A small audio embedding model, trained from scratch.
Model: log mel input, arch quartznet, activation relu, depths [6, 6, 6], widths [192, 192, 192].
Training: batches of 64, held-out accuracy 70%.
Rows from block 14 of a small audio embedding model, named by matrix and row number. Rows with one number belong to one channel. Each number is 500 + 25 x the weight over its row's rms, rounded and kept within 0 to 999. All counts start at 0. Numbers have three digits each.
After each channel's rows are labels from the 100 clips, of 14976, where the channel reaches its highest value: "strongest on" is what is common among them. Only what is clearly more common there than usual is listed. The data: acted Russian speech (Dusha).
# convs1: first pointwise conv (model.blocks.14.convs.1.weight, 192x192x1), inputs 128-191
# convs3: second pointwise conv (model.blocks.14.convs.3.weight, 192x192x1, transposed), outputs 128-191

convs1.191:535486507487476500465512522535498463513453515502488509543526485503516516509504495533486521513484535495529483513456516513535520505515473489507489500474518474505481534525488499524516510485475456
convs3.191:541475534476510493493558494534515502505536453505473485532546532509530517518551483503472520510528500500518495508483520530510484483492495539469491475500514471513517472515494501493470501495514464
strongest on: emotion: angry

convs1.55:487516479515503496495537523503466513486526514495528512502546484484449458516539472489517553486498514491507486520484461452488525531517498518498514524492490514491450547496529528501497477487567509
convs3.55:491528496544484510495533452530490470492527517517519469508465549489459493485512522495509470521525511530476496488518461452511522457463503498492518513491479545490517509540469504506508528546490537
strongest on: emotion: sad

convs1.124:474447488494495515573509495562513528458559514533488485488515542536497498505420472450514526501507485486553484487511495504531480506490561482519483479494450516512490521533466512489503518532467476
convs3.124:520494504487487481518524472502499502454482507487476526492455515487497467519415495532519444511547507449479495495491497504496496546528492490513482498525520457530491486495507487491461532513499504
strongest on: emotion: sad

convs1.77:513454458527551493514486512517525484491487457472503552522493498502553496499534451516516481532537476548474498495473480501457505503486505494527507509494523480482531481528478537505533474506540512
convs3.77:509498496530545509507507485490512473458487518472534517470474525476536552505489554520491497523507537467522502490502483527472503466544499514482440507525501473556507494486506541502505500471517515
strongest on: emotion: sad

convs1.47:519537487459488489525534496499512457523530497479502469501502519517485490552482535442457518528507509504503506536471501476496473486500493516496487511527518491568519516495536488511480528477508525
convs3.47:485505501538492517490518498518498486473525490571509526472502455493490553499485564526535507500491502474503502532425508508510500476491469495492579514490525495481513509520533493501554518481514495
strongest on: emotion: neutral

convs1.12:497472500475548490475523520518502474499511472476541470505544504490505489480507501522498498489471540486448469532543487521496514480505465504512487533525497475528531513506511476481523454508531515
convs3.12:498489525579481480484528490565498474458525493514487451504496482479502509528477533525511501505502512491444508518484522494480473499489496488469528462540511457485502477500500507480537500499526527
strongest on: emotion: neutral

convs1.97:476497521487494508495481488532522553495475511516508438503503484486525475481493529461447479494494497509498482454486567524566521508507515533485496488483493484482513528512499505449529554477505534
convs3.97:484474530461461521502531537570497496515475459529487518515528438510504511534460538514464487477520510476519492520425495500493494495540496476512507502520536505483511492532541503506538524518481492
strongest on: emotion: positive

convs1.106:514483498490479527518540539558443491536508510514499509484501476485459539517507552482520500487526473490510533512540505484456451560496531481499513470473487516516493474526501508461522517500508492
convs3.106:503501512556536506506523505468534518560527520452499506520476489483478493520506515504501543497493517509524508539529477470520515494516501485503517473489512514508487466422465513453506479576467518
strongest on: emotion: angry

convs1.74:514525514491530510489517519483479511507523528512512528515548465491471514471522515488440526516487515509517480504543558486491507542492473514446452508480507510580521555515489496481491486519545494
convs3.74:509482481529517517513527527559525540515530501500482500525516505534512546475540508519494538502498500465476526544470556543483512463504500526499540494533508520514489508495534463526508492494541502
strongest on: emotion: neutral

convs1.23:522501500485488516483495499478502508491513523495550474492498485498499484538507503480466457525499515532502519478542521527505462520482522497515505431470493456518489543539495512507545514485540521
convs3.23:507502489495515505499490501460515529498505453503517531454481522515478435535487509463522437468494504514477497487538483498490491543505501526450504493482488501470481505528530488465460494505528513
strongest on: emotion: angry

convs1.83:470483504483472503484495526498556495500489491525511508502472480506513511494480529519489523516465526500514489514526462576500484482524495514485504574492494489529506436518500515493493474512512480
convs3.83:484480530490497482476493494484507458542516499489520489477562510530472512503505514454481512446486472487496531513503472489522455442485521471512487522489515508492512483527493481498493481496496491
strongest on: emotion: angry

convs1.114:481474468508494508531499514515561549505529500465478484477482515506508527540560508515476507499509542493512503491481546507493473472511522514468497506535459521516525524441509463537513432492480519
convs3.114:504488520520491494503449525496493482513500517484516477508470492483473486486478460490471516506494495504489517519533459448492500506521512483498454516462509496458516538554509528541525513474509440
strongest on: emotion: sad

convs1.2:512492530530503530479534523553465481477524505463491545525540490517503492502462521507478530523503514499506490505563493518543519514509555497515557496494483426502505487512530494501523488484473460
convs3.2:487487516491491469496537491485501481499450459529469547552495449542559511484503506501539518501517505482505509522455502538508506484537512492513529533498493532503507472496486501519514523510534512
strongest on: emotion: positive

convs1.34:505506450492467514531493528481521479499477492448494552509497508529508467514494496553508506498495471489487497493490522501587496494459497485539523495427533531495469523533531536501493518528505544
convs3.34:537502463510488515485453495492540507443433485511504532494496466522562502502478483522516537525492488482462493485459443485435549481484522480522469493471499497522541509472488473491464486504477470
strongest on: emotion: angry

convs1.104:507505494503523480516510531476468462511525447442470540508513503502523504461516485533528495490495478508495496519490482530490532515479541503486478484482508491491480481478492474463551476504521501
convs3.104:490504513467506527527449570485513495494448496438473523483539493523506500513531526519499563457490515493542468471495531519465512515513493565507476506513498516462533513524478479463496474473538481
strongest on: emotion: neutral

convs1.126:543434494504519512498479526493512501522469474499510455491494512497461487500521506496519523469500490506533531519450491585524523506510508478553503515457496476493521527518515504496455511519482504
convs3.126:448480448502493467506500505496496511529486486494488485456496475439485503513483496474480485489514498490510504530456475498522449457485504545501490491447541495475500509506508506521512530475521498
strongest on: emotion: angry