config = dict(
    arch='quartznet',
    model='audio embedding model',
    input='log_mel',
    spec_augment=False,
    am_softmax_margin=0.3,
    init='torch_default',
    grad_clip=1.0,
    weight_decay=0.2,
)
Rows from block 14 of a small audio embedding model, named by matrix and row number. Rows with one number belong to one channel. Each number is 128 + 32 x the weight over its row's rms, rounded and kept within 0 to 255. All counts start at 0. Numbers have three digits each.
After each channel's rows are labels from the 100 clips, of 14976, where the channel reaches its highest value: "responds to" is what is common among them. Only what is clearly more common there than usual is listed. The data: acted Russian speech (Dusha). In brackets: how many of the 100.
# convs1: first pointwise conv (model.blocks.14.convs.1.weight, 192x192x1), inputs 64-127
# convs3: second pointwise conv (model.blocks.14.convs.3.weight, 192x192x1, transposed), outputs 64-127

convs1.149:097178140107089147171114139115152072102177121078120104121150109090207169067197137146127142130109147140040203175192098196132146160114140143190125162105119134166135151178128109148170165134133094
convs3.149:135182154156111096132132108135169110168132123108180150130154146148112201130129169086175169132145125083093065108141135100110160194106107086158171182176107170155176094133114139134078105091086063
responds to: emotion: neutral (98)

convs1.125:126129125162098136133110150102144142171150161115075130128150106154195147113037182096075172093187151128059096158163120100166140131120144112103093114131126095142105110153117126212098174126159126
convs3.125:162136095107120112127075123082157120113145118168148133128151143104117117158132135129050133087139157109096073142149174151064174161126133109137142064070131133102090101201118094157130079096178190
responds to: emotion: sad (99)

convs1.130:096110118138130153124211204157111140081165158126100148116130129111156127134138135170105137123178103145151084107185156190141140149120152161117088107099150098182140124099146107116155070135084134
convs3.130:102098141181134082103149099137150203173108106090137116127127141138113150144108029188144120171109098153113076073071075107094163109118155162113153135124121109093049105115162158123090179188120124
responds to: emotion: positive (84)

convs1.120:115157135128140055153053163122166207143107121098036102109098144119102131232089153145126121126173159149071179104198123088139116114122119153079187105091138141112136112113117137131137169141062123
convs3.120:141189134121153126136138182167179155153132117116089161174137102144145135165107105160112141126189125153142158136106150112131180112130117189196137150106124111113178125112144129150222142148044082
responds to: emotion: sad (100)

convs1.119:141182140119142121166125174132129146146076164180095103129150092188144158090109169095119116062154115131101151133144097142104165173174184141122102077094107103053073173170196129138169054136142108
convs3.119:156139125158113140149151155131135121147146054156128070122140105124157149167138077159093137122193168134073082025109134123163138099091133101147128112180139108123103102114096094068130119158120111
responds to: emotion: positive (97)

convs1.9:034145142149069167131078111133133063114095112167203133178139078157157148143138095184124116127155099148114103135156150157118144117139119132149123129189104118146162104165124102125123164151103095
convs3.9:153156122144163097149133140114147156183111184164112169176165141092104153122139152158167135125100201106182108116145131129179169124132121088145152146092177145160110095064124133119150097107134043
responds to: emotion: neutral (83)

convs1.45:146125140125071103097074072149102183126155090127119094178046170156154140038190122115079166135075114113139114131147120166129103099144123079098133055053158147187107109094109105161139140135066118
convs3.45:100064079090118197125200138104144165157107054115087103127141129116158140173218110107132122127148155142143148143123150079132138181142106141180134112136121212133092086130114120173206152115198156
responds to: emotion: sad (100)

convs1.11:077130141112112153089103109124143163115112075178184131078119214140147153106028116184139126133150130097192137157212125122115104104081107136146141101130175120114070174147132125144110113113127153
convs3.11:109132143122151125175128096119160087067121129136147087020121082136126051125150094148135140152122105120153116154129180138125134176196140112077047103144218132067140143132148124102120138144102054
responds to: emotion: angry (99)

convs1.176:141139088126092164177136051108090093155172108169138148128175136144132083143100138142140162140138151143137109193115206133153082186119143127154174137109097154148106073119169109092069119117092158
convs3.176:140143111125147132074088180146108072127106129155127162116110176124101081134162129179174066125141198086070153147132163150161101153179115135124121111160090140168132126143156155158118105092139119
responds to: emotion: sad (91)

convs1.47:127143161102146129088061121091171112063081135087130143154157071126122132123138141139149161119058093055113209152112131157143049131193110134162116101122106149126118104163155126144154140139180084
convs3.47:123114169094146132185098116150090134129102164081174118162100119163119188113099108123095093162142202074132102116119148139174107138137144127137132100169095128203104177126131124153097102138086125
responds to: emotion: neutral (97)

convs1.180:163125174098114124133129107143138098092013172113159125167117161135148159155217181109136098118127098085120099100138178172120166105120110145104070162177145115124114185142088177147125134131102093
convs3.180:078112135075180174141146073116128115126134182102109115123118131094118154090097078169181132111131202082159097162117143166171172162111101139115111109131158133145123155096087173153115160125126132
responds to: emotion: positive (96)

convs1.189:123164189135159128134229121112132121131096111121157098101058108157124134191101142109148059134176121085102092103095124121167140122157152156139097205103142124099138101172109155148122121088146123
convs3.189:143138181181156091130113133093176126177124144123141151109171111126146124163116145153123121093113117129122103245105094131082126147095116171127128189031105148132178183140161186156086118119160094
responds to: emotion: positive (96)

convs1.139:241152095143123148150099123121123120124085126183146057126082121067160160098109151127137139123148097181102116116232155117137104148126133130099130158097148130160116157125114166150124106130119134
convs3.139:069117127115121098153108146160165109146106191133153116105101145171125112102097182066139143132120049134135154140177166107139095067133181130111174081091139168165030148100103193141146107133091129
responds to: emotion: positive (97)

convs1.42:165098154131123115137123118117157182196130162098124105087123167089071140085086082123173096148111137177126094121133123129157144145110133118125101137162111114118117124156089084176134187099106141
convs3.42:130157110098092145122107125141094062155139094142155118149111117173171143159118090177139113155103058119105175091116119128132104154180156058163163098091140148172130125127145148147156170178141109
responds to: emotion: angry (96)

convs1.140:140120168107129082119098196081182135111098151137127118108174154083095146100096133139185157105112177099107120159092084125133155097185056114132207134163132126149121157106115119129114081152091161
convs3.140:189086135127158100141149124195108121139131130175144113186113119078153199140162139098077119141164119178131082123138149120164184154182124138081118125130102104105108105141080141105130108165135117
responds to: emotion: sad (94)

convs1.175:101100155126165126119119118108147130113166086191119177151098097083132137147109137017119133071142099103083105141164107150129172074146179071123114171178103157096068108153101197124120128153104093
convs3.175:085203139150134158072179121146111181132118104026174107126166100076150105180100177089134109130112119132206125116099113116132148143119108161159161198121094146228072141146140086090142061079132102
responds to: emotion: angry (100)

convs1.63:126132131143087162073106098127151158127115032163089096201045126106165128125170095171185132148097144097175091135130114155168116189109091121131099138140141122151152176092117142077138204142099064
convs3.63:064114133083117175164213153104134150168123237155112112091140128111091163106111194121181127091135128199100170106157151120108154107101100130146135126098125130089175084147122067143110105079131165
responds to: emotion: angry (96)

convs1.38:159142162168164083097137097129151098131105097196093128067149099132143104191118139145093140172200102122180168079126129161141168134108145104171135097098087098115104150059116165142150010143091120
convs3.38:157185156074138154126102130114138080084118152165124100150126139168124084127150158100124157131126146183148129131145105101129129122105106191095134121095130093135080129133063147130136153100156085
responds to: emotion: positive (98)

convs1.164:149121142085128157152153134135157052133155104123121144110198121163137166107108166126100089126158125193130119133099042106199150126131128143077102118127115107193120068156160106098151056090082148
convs3.164:142140154165117150177095171096128112128107100159137130125094147107135116140099173140146091174029120164083201088104127139100142088087116132120132147186128123091150163166177079112128130086112159
responds to: emotion: sad (100)

convs1.30:134146128144097103121145110101141152120171151169095148141142121153088126089103134057104169098105055138139089181149077117147132141095182161096095105114165133142072094110143137120192093141120091
convs3.30:175109112086097123177133116108145085122157133209129103098108149075122184118145127098119118090143120066092117152143137135131121081193127113123119157177207120058084131085129182131125145122127203
responds to: emotion: angry (99)

convs1.26:094096132154148107146121173144121177127140146172106147136126107172097123135187150202153148140086104146170119092131101078156146154086051111120092141120144128132121085212162075105163116139122120
convs3.26:110087146085100147160071179156147133029134179072147121150113129113131157155089136088141116091098118107094137135150075084172105135171146147135076150096099134160108112147121134138124154098098049
responds to: emotion: angry (99)

convs1.154:146162149098177138115117132103087098163072105159128021145135178117128103123158173146150180143088090137162156122074150063147252195116104185133135144107143150157112095115139126154168129072194113
convs3.154:085180129146115060120145101132092079132148158156111112130186114113122091135087186091114120098115140122105069100130117060108108116117100163100127131133109108109119167150080184068171154064171121
responds to: emotion: sad (98)

convs1.98:114047170139107086135150128099037154101122138071201126088179106172092078132159156088098130101132145104105064104117089153117159132146160147102098121156141095135145146088068096108149092182152155
convs3.98:155088126126134126146141122110148144094113164121166132087142123118106105113087158186164131152085119133099126108169137180134133134132125118110126204164096094180131102168097155161163147121140109
responds to: emotion: positive (98)

convs1.153:131122109126141111169111069111194159162119139075107132154126135155094130101122148150137180140106103154203136158180115133099101128094044146073119129187125159121178101109126085141133065208122141
convs3.153:149132126121140125108076113110145073081125166133134124085102148133094058126114113131174122168141069110147159122121091116146121158151121120150104104135037140198126065121152174167163160084059107
responds to: emotion: angry (99)

convs1.15:136143165139110055151091048139105158114188117070137129140171122139149193142145108139155117099138152122119106125112096218167140061132119111161094146188152138118137106144132100157110056149122115
convs3.15:123128131168157081113154108117186076156146109155126146118143126114118165154200191105102122179113146150144137112123158114157129113093074085130134080125161125067128133152171086098151142149191178
responds to: emotion: angry (99)

convs1.163:163102125137178107080115170130152069120081131106134121044128110099155194162153127118126133076163150194131063121113122122116137138126107090194116177141126141168145078133110181119142162149126107
convs3.163:129145124109141137087146126114123177090142088068155153109024114114153147113052138091085152143111167084072085127147104062184120166107140125063118204111116141152110110131123108096135096153140072
responds to: emotion: angry (99)

convs1.156:053131145131094146147149147128136113119176147195143107102162192116087126132100095099166115121146115097148121110118133126115152169129168139134152130084132149156121147103141085139121164166175141
convs3.156:062101145069107094158158139121130155098118127191133072076105149164090097100089137128105139094115132110163114094092155125093130090131127097118117144101171131118136179108110180104065128127124111
responds to: emotion: angry (86)

convs1.186:149111159103138117106084145109137160106146105161124108155083095202116125167148104142118082185143149093138119139184099117136077106150130107068166135121106213169058167068156141130116074074068146
convs3.186:113100164107130061134137130134090155108140128146154075133151121158109109143103166130135081176120137139127135076103143135079095083111128106035139137176123106216070200172134162156123073160128079
responds to: emotion: sad (98)

convs1.18:121142067128086123125144145173080139158129097150105116085182118108154141114138168109081130167098148127118083128138077115172070101117082185144178139123202156139160067151077155118116128110101099
convs3.18:179159041119182134153155134053164156150111078108169146147087105108114133096120114094138175098114135131158133132078111141166145194139125105151147139133147138139186140143194174161077062122095159
responds to: emotion: angry (93)

convs1.103:151136117084072103136139202181150115104076130138103100138139174148067108128114091108098175147060098149114089140159075136109136112123152165161104128109122123136161190152077157099104134137159121
convs3.103:091112145126112083146085129102163099089144157118169136151133099144093147154121090156183134138130157131133142154112152077141110122129159061158152121105153113131101127134108131121106188115082123
responds to: emotion: sad (99)

convs1.90:107152168131101151113193097115112162120070128167121045087102192146149081116085112113111101074160123162082184093190143073129147173162170124103118135109131102057111154162153207069156114180121119
convs3.90:156094131103174080064155103124127193133100154084132121115111152146082134106118013111129150166116112139244160136138165149138124098088129161120074138090110132126108127104126102154156103141110152
responds to: emotion: angry (71)

convs1.93:071154138130086134116185145128140119152099109122137127117136114149163103164147135111117158089156126091121124121067115089099142126112150121117154118136164116104126092120111190113118097115112099
convs3.93:141182167201136130174118120152143153167129155142151143191139121123191129126153170080129134143153146086135158166122131153149167146135098119188207151102121106148116241128122161110102139118142135
responds to: emotion: positive (94)

convs1.65:165118102137080130125097103121116126051161218120094132128115127151162154094151145098140148129199111137133104092066134142134115136119122092178136128142094171131098139066155111133139091121108168
convs3.65:115133109133110131199102140122161137110142075090145111153082118127112151133152119076111102095125071055161167147111135149095128092175126079136081134106110120093093125061123091098092069048123112
responds to: emotion: positive (52)

convs1.34:167137148134067117122111097151111104124157153160066146136152082139057167129089101172118117118179118123125095152145118181153170197114163170191114106172120115105123194114114110092138110141153184
convs3.34:069143128125134137176059113149115156120117138103158100113185166131124157112185117097159139123124135213118115108141161110162124131135149088092144144171149116202100134158138108132102131032130119
responds to: emotion: angry (82)

convs1.25:100122209106143125142148148114095128083180099099087231158124113095150176144131196124111151147113118076146173112135151144103235132150123129127077114131175120138077100099090119116171140111105147
convs3.25:130096104098144141104148133165107125138163231201133113143142107113147176070074127104132107128116153120151101120115104176169152169137139134115160104090139134128121095123108132152156097146176103
responds to: emotion: positive (97)

convs1.29:131107082110077137151107131117052187131076088127143164126119115171085141142144167101110149136134131097176151150087123137101111123154127190115075158130114094072174088034125141156150179104112103
convs3.29:172074171112133121136181160051071181141117094143105133100110110133103151142120075121180139147141155134193155107071123171188128167119103115107152088120110184211138145112169158132249143183171210
responds to: emotion: positive (98)

convs1.16:134149044127014116140065148136138156095092123188091095149135181141102149094154117075086116093097074150101120134165117155142174120126135174049106101086103170080168130142091127071086159115124158
convs3.16:137102099074092117173142122108130133095142107158193092128069097149111122140112120104158076156116190118118166160115141142041100157107121124146070098085131138138139188114177144138096122120057164
responds to: emotion: sad (100)

convs1.134:116175099153100084115077138128137216162106145159105081146082113128142153057104103070063095079125086135044152123078082130152131077134158153078165109125184133116104125088150099214169084092169143
convs3.134:105089144165157134047130109119166114077112159111167119075094095121162073112130109128142102176138126050159143149098186156122113130094100077165149085103104115155129104129142077150121042134102119
responds to: emotion: angry (99)

convs1.89:083174162096129130158113128116172155109088112094158210159120142156158080122087082114132120078118139128119114093086164081125102090116140141087147159116121143164159111068170177153129150133148137
convs3.89:131062123144162135181100143135092108134139149156092121128177090157144131101148181180160118150145071185088117140135096147130188129132125109132121106095129131178136134102170155136108137127164069
responds to: emotion: positive (96)

convs1.31:142135088170103132167061117118144153124143128147098165093110111109063106103196177120149150061157158072120143109128081077140216114127142142124124146144132121160118131145091087144142132121144130
convs3.31:094135115122155120149150165134124149137155018095158122120103144098096082138078137091139106152069161188097202067143170117092159145114141139129110110124182148088113173166060122112114131115122141
responds to: emotion: positive (72)

convs1.173:101112156113071126179128067123121106167118101164127146120153132134180103175126134126113082153112167122139119140162157137075106158151117096105117123105130122131126156089145113161139113132103154
convs3.173:087179123130178132149077138155131142099106120118092120153086179133152085135118145096182154153129126115121131106158121104162119091132157146170133156091111171092120148160125162062143086125144181
responds to: emotion: neutral (99)

convs1.51:122125106119180189127062091180143083133102103118012110139137115154168151164151104154138180124173163101137143147148168146122182094133084111107116125116134142130183158038167137143112116120086151
convs3.51:132140169128090176175098128179155142155137104162189161114122163128113149202098127153117163188139058079137083165177093090141183117091114092120111170162127140129104156158103117125107096123170176
responds to: emotion: sad (99)

convs1.132:044198178113171111158113160139150170139155125158109121160129096106165156090156112121107085078226143156103083121121102132131092113109111198144127101142115090113175140116119144125059137141157103
convs3.132:088146123207138154118152140123138148151116060150150082155146136180141106179082108135129133187085158128184160086128115114147131105166138077160148085127175158110125133047204077107112157116137180
responds to: emotion: angry (99)

convs1.66:148108094075145141087219103131159108099117116105179136153108108163170132163100122104146108157180167088066119166043080086161130096166111156158127081185164094137111183125119170181163149144170134
convs3.66:176159121226140102141112135120117121145120122136180164144111111192174126118144097170119155128104082156086111176162113116110070126102123096121132255109109137194120136148165169144098142130121116
responds to: emotion: positive (95)

convs1.143:130050140161140139130101114108110140092123145136084119118106121094137114144095126141146125157135144085127130114048146206079138132074136123092128145120173156123101105182101108090116141126162122
convs3.143:111171150185136133141149105107083068116134122160123154128142121055096109098152097103127115210162188099147164118118116067111133086143098171104157133140185125141139151147077086076128091144078152
responds to: emotion: positive (97)

convs1.4:145125148134198119143095142165105178210127121157097116068177145069106130117098107127133101122156150115078137134075149128178129078121137144129141120051089106160162121071166086109063041100117152
convs3.4:125140179139166138076114105136151048094118132088129141106107135114152105086096088094113104111132142091108119107166143141191199155128134153135126135130112109157136074132161132130126045150124127
responds to: emotion: sad (98)

convs1.76:181146094119094061105059178143136128127146112136112118134167156096132071149096092080124132094151100138149138189161135099111139146141101122159093134058115127065137074067150061130112102155114134
convs3.76:147091164111116195133122100132174137117132164109123098176200105160147175114066151147102143115146119090142126163109125152119108088149144133187079134101146137078078111039119137101139164151117098
responds to: emotion: sad (100)

convs1.118:106126111122104101141109148124084170107169113076169155098115170171128122093120163136171094146187117096129108127101155164119097154128167107123140146170098161119102156128137129050128138102104039
convs3.118:133190166080089130112126111111177096074089115110119145100183114123168150144208145086120119067090152083094115125141115136174143116109121147133169112131142099127095210121116097108119115118106145
responds to: emotion: positive (94)

convs1.135:151120118164154158101171069144129132077176177129104141187161121139110150106114134092161157160085136138060083068156113067116120105140133117106121097164112137079123138103064159115133076136129159
convs3.135:086076096162104135062057090123158118142048173117113132149121157140108127160101071127112129134127138136133139132157123095144088176125143099125124044119142130193102155144102072107127161104148104
responds to: emotion: positive (98)

convs1.188:161121076162136120095174133101185036087113087052100167139150147063167096174165144143098109109153163088112135116135093102165167147141091159134101153182152126165125087123093157094127138143110148
convs3.188:089143161154135183144138104096152120138136106205152125083131086092124137122131083107157122171131134108167075174145107175178065117104155131091140104133125061194143117173092107082142138087111091
responds to: emotion: sad (100)

convs1.106:183139110118151157127155084114127184072112040103184194129086139114155157095067106135068145125144085136115139152121124119103107140098142129096130088129150125151074113124126137133149123141144134
convs3.106:143135086143132087092059145057120126120144209147148128098076131101131109156089077123145131120113159187103149118167125173112126104166088143114150127162119130125122105128141128095092129226149101
responds to: emotion: angry (57)

convs1.162:104114137128082098143062073133134049140082158153091122136148138171062123141197120143133149150154105123144135104146114164069069117143101151018151165082114152102140112072130135108179106118056108
convs3.162:136146112144147081136124113145085172095143071144159138136149119111117099143121106134168100133071108072152060084146079120101119110093108096039149094217142098138088136091131132161082127119192038
responds to: emotion: sad (100)

convs1.182:146102101080120109195108136099142156134107134198141122110132123123107107129102151138079186141091146183099082154082129105156137095155161091173108113121130124130093093140120138098186108124129135
convs3.182:101094130203155135059077112121112079125142118171098148081056158127101117104092089120125138142127124065135113188099188157120082126158123181102113105165130144140138156138131129098163144142114115
responds to: emotion: angry (100)

convs1.122:163146172150163114124173098135109119142096168056159108114169120170146138145069153125125130090122149093063131131067103165088120095162144130109077145161101107084106151150165108157126151147159103
convs3.122:148067131080168125160157096137127114137154074146171121121125109096117117170172133079147117072134160170160097106070155212139099090143158176146106091171167157109125134141116122169162057108110108
responds to: emotion: positive (97)

convs1.40:111083137141136160072117106110117126112124131144173131114115105133175120092098097160112134103166153090195126146116142111138104095101147169104167086161127137129105126101161137155134148100144207
convs3.40:132134099063095160198130097138155164154145127194072122127107121130184165155156186129133125099158152111137121108117096141165153150121120078103093130124179123068129182141169156158161143147138198
responds to: emotion: angry (99)

convs1.83:074137142109120124146116121124088117124125171135152118101151114171174117122121112188148117130135178155153129054118212068155128086090166099134069172129099125142165137144183130055132145095210093
convs3.83:078048102064136131182127099119120108130112132157072085119134077082180143147142147128116168145177128133096168132129119115134128146137140135132088167116166120109176098115109124110153211170092087
responds to: emotion: angry (95)

convs1.137:093112162131162129144093091109168106124127099135135113093130104118131117105110094125101144200172066102117146139127152155157145149149103127070121127072143179160159123075166136110114136150091094
convs3.137:085144070065121114087097097118118161101140085106043094143056116156178102094081098138149096149165167115061119169136094128085068144141115172128119152156125104100128127061136119085134148174130091
responds to: emotion: sad (100)

convs1.10:065090140159140099115125146108104153114156137151047151101152158101129177196112129020136106124111136104091110162093160115116112130131192130104157107038102064101101067129134196157128068163157112
convs3.10:121133140145144114198109167130086168111141133151077184169144141186073165098110108118180085153100161133124110063151133110044093105123160089153140126160104166066148158159098126145143123174137122
responds to: emotion: angry (90)

convs1.58:114109166134108116186086133154123081108050159156096161146177107149101112134107098104096139090050144181135097161159139101109152193098099101148058092130206143137088137128122056162138122130194110
convs3.58:112152095105123171157181152160112112120078111143167128115182145147121108160162163181136119094098124116118148121203127120061195113120167187102148138132147120128141107150102163153149105154053098
responds to: emotion: angry (99)

convs1.79:132097212113109089108104105111106105169131146134219090157194097043170114107098138174151109110107108111092133132140128121138035149166150167101125143101120161120133143116104125180099147124125121
convs3.79:144109164107066147110129135117098116132108165135144156104175141168125114161247113127147147116138053219198207107133123126105136124093139156150078114049125195061130129089145163116028153123144116
responds to: emotion: sad (99)

convs1.88:154122094102181105174116094129120131081146129099131098125114131089071131107121144052141118077149137140115113144148105104143099113138102051144090088106177124144189126101143103141140145117215120
convs3.88:059171096077115149170178093128159152167126122165149143121127134166133152132125146101095159143090119137122129154149153154121126151147170125129121185179208112074116179098136095135126122149097160
responds to: emotion: angry (99)

convs1.24:156085089140090149104157168112139082103174101177171115134114075138158150156148089144074082102073137147107118142094145114134148131130095111104113095140087109168169107150087168130151110116155122
convs3.24:161127138165096125123145143160112121138169119107132203152111142129189111169187089142117083142157092186101104150147108135125108117119141108150069170128178114178142126135141115138110170081150138
responds to: emotion: positive (97)

convs1.8:151142095148132139102134137121142176132151128082094199138119098140112144155110118123117104080104083099078074144150127095112108138107148157168155121082096152128088095118155184185137110142144145
convs3.8:156138123144112081131215084126112078121120117153118171123225150114097130089149148140123132159110105151084139079094122142107116074133130090153113142133139108097107134128101122112140108145074099
responds to: emotion: sad (98)

convs1.172:102102183118087114117146126142162186058130142123117117128109144153117090100255115102126163162083166140124100162093095097120094191139110131091082155174138123120181150149102124153143143118162151
convs3.172:115132079141173120116098132085152110134151127084140120122185131088181109095099175110132071111157111139098093075141161127135142119132098126138126115061142118236102117103047154150090077155092103
responds to: emotion: positive (98)

convs1.2:170111119099155096088105163097093088057107107083142139156133105155102122132117123155148143089064129114156115082136103170152194096087125158209143159089140104153168182118124127100101108102149092
convs3.2:061136102131174121193155205158130147127101105123122182138135141097110179140095093134111161083150040170100128198154094138103136147152133111171150165146095117140214147167131132140138151127159194
responds to: emotion: positive (96)

convs1.171:107120118134106116157146150131125086077140041092154120157113153124159126168097142129180056119170140213074142161068121118149086141121106136173176130158093144123073141084104139154130116149121078
convs3.171:174134136148152141120069134160138101160109117097134125132159077174148149125146127163136065098125093114157098125180158105138205179157150177120106167125099127139133088088116209128128160097105144
responds to: emotion: positive (82)

convs1.28:182065143127153140176144113126173154149127202127099151084141170188133130064147125131195150134102197098072126151130164073142104152150136104146109165150157143156123105098091112074108090176131089
convs3.28:034132161132186119119179135091136165104144144096114110107133184133074121096083133094156080144083165153117088116214117099161112134119115094124134140133129117126115100203175123098101124154131116
responds to: emotion: positive (98)

convs1.91:198146144145153080111098092122097095124117099061125149168094134138145191162173165109095180177122138033141155112118166171125135121103095100119158126128138113127130076094144076129110155089110123
convs3.91:140101110100125165137103110109143131125171164119138103125088141087133115108117118071145150092130123173147151125135104095177169116105110137097061140127092150159143129099074132152080111120116129
responds to: emotion: positive (55)

convs1.111:147157142151103133199134085101144160123157138039161115168137097157100161133146139137145107148144130168251127141178126120134158126095080197171095141130116141139121116163128131130090133121142115
convs3.111:154116147128134106209139126111065169148139115169100168177098143103149166111131137114120123123147141134078144077128124117131128104111178104095142107123077152092186099100122158141090133117149122
responds to: emotion: angry (99)

convs1.152:169128161123177082100150115142136135112144157135187192063154137118090116127141134092139097085126144103094141067131152150081127131157098101135180176190113136189145128188097109152135117128142117
convs3.152:123168092110102159132142116135138187139138136153127135091116154125114114139074200133120166040116186115164131166098122097149079143113110103115078164181125132130074179136199106139172124103087130
responds to: emotion: positive (98)

convs1.179:148123088152211134134106133118103133166123149117158179168120067113056096111209155074110147148134146220125153127142145106118182153119125081137088154091120207176141146144122129152142176108105167
convs3.179:123155173111121134143157180153118150139159071108156131164114172153125148147237144114125135069122103121149193091148096138180129139139139093103204116142159148115104068187080125129139125119154156
responds to: emotion: sad (99)

convs1.133:113143133084074147164167140088141078203117171166137178163200095153091146124118119158150166147162120125101128127154137127171187178115117147106168136138176129162134149133031109115168082167145142
convs3.133:156098171085109115118099149122102112150124075116161140073111120165101133187150182127077186039171131113112132122105129137145157171111141136119110093111164128143142113105115124103144137141133160
responds to: emotion: sad (99)

convs1.60:103147088135115186149078179120130098121109091098141126112159091104148130139166166173114169171132113126082105130182185055042158154164131091126114162178125091095112116117134102150133178110128101
convs3.60:057126102046127122090108114107139124106105050120106112081115130137134104149116065121137118115114078097130101139163101078138154139084108118121069100090158115117117126093081104136123115160193233
responds to: emotion: positive (94)

convs1.35:079142135153140123111075067177158109124060122116098130132090156159119165126143160112181133140145121080090140117151140159120180082120079157134122085129119138199071156127167113156165081094067123
convs3.35:147116145139131138126121103120105117108082195120156174172133123106166176150110178127144100119119189128155145151111159166160136090140156066120145153131069151116135123079095107080094109126128105
responds to: emotion: positive (97)

convs1.44:127152171107161126126109129094192141150195180130130172085161109105061135139115061106176082125083113157134121100127146097169151081130131106124150145150105135083159154179116065174104091060163139
convs3.44:118116164162129069140175114101139110148097107089139167168086126151136120125176132127180135104203134096105113099152109157166101177161087173098103133154088087151135120182073070142121113106146154
responds to: emotion: sad (99)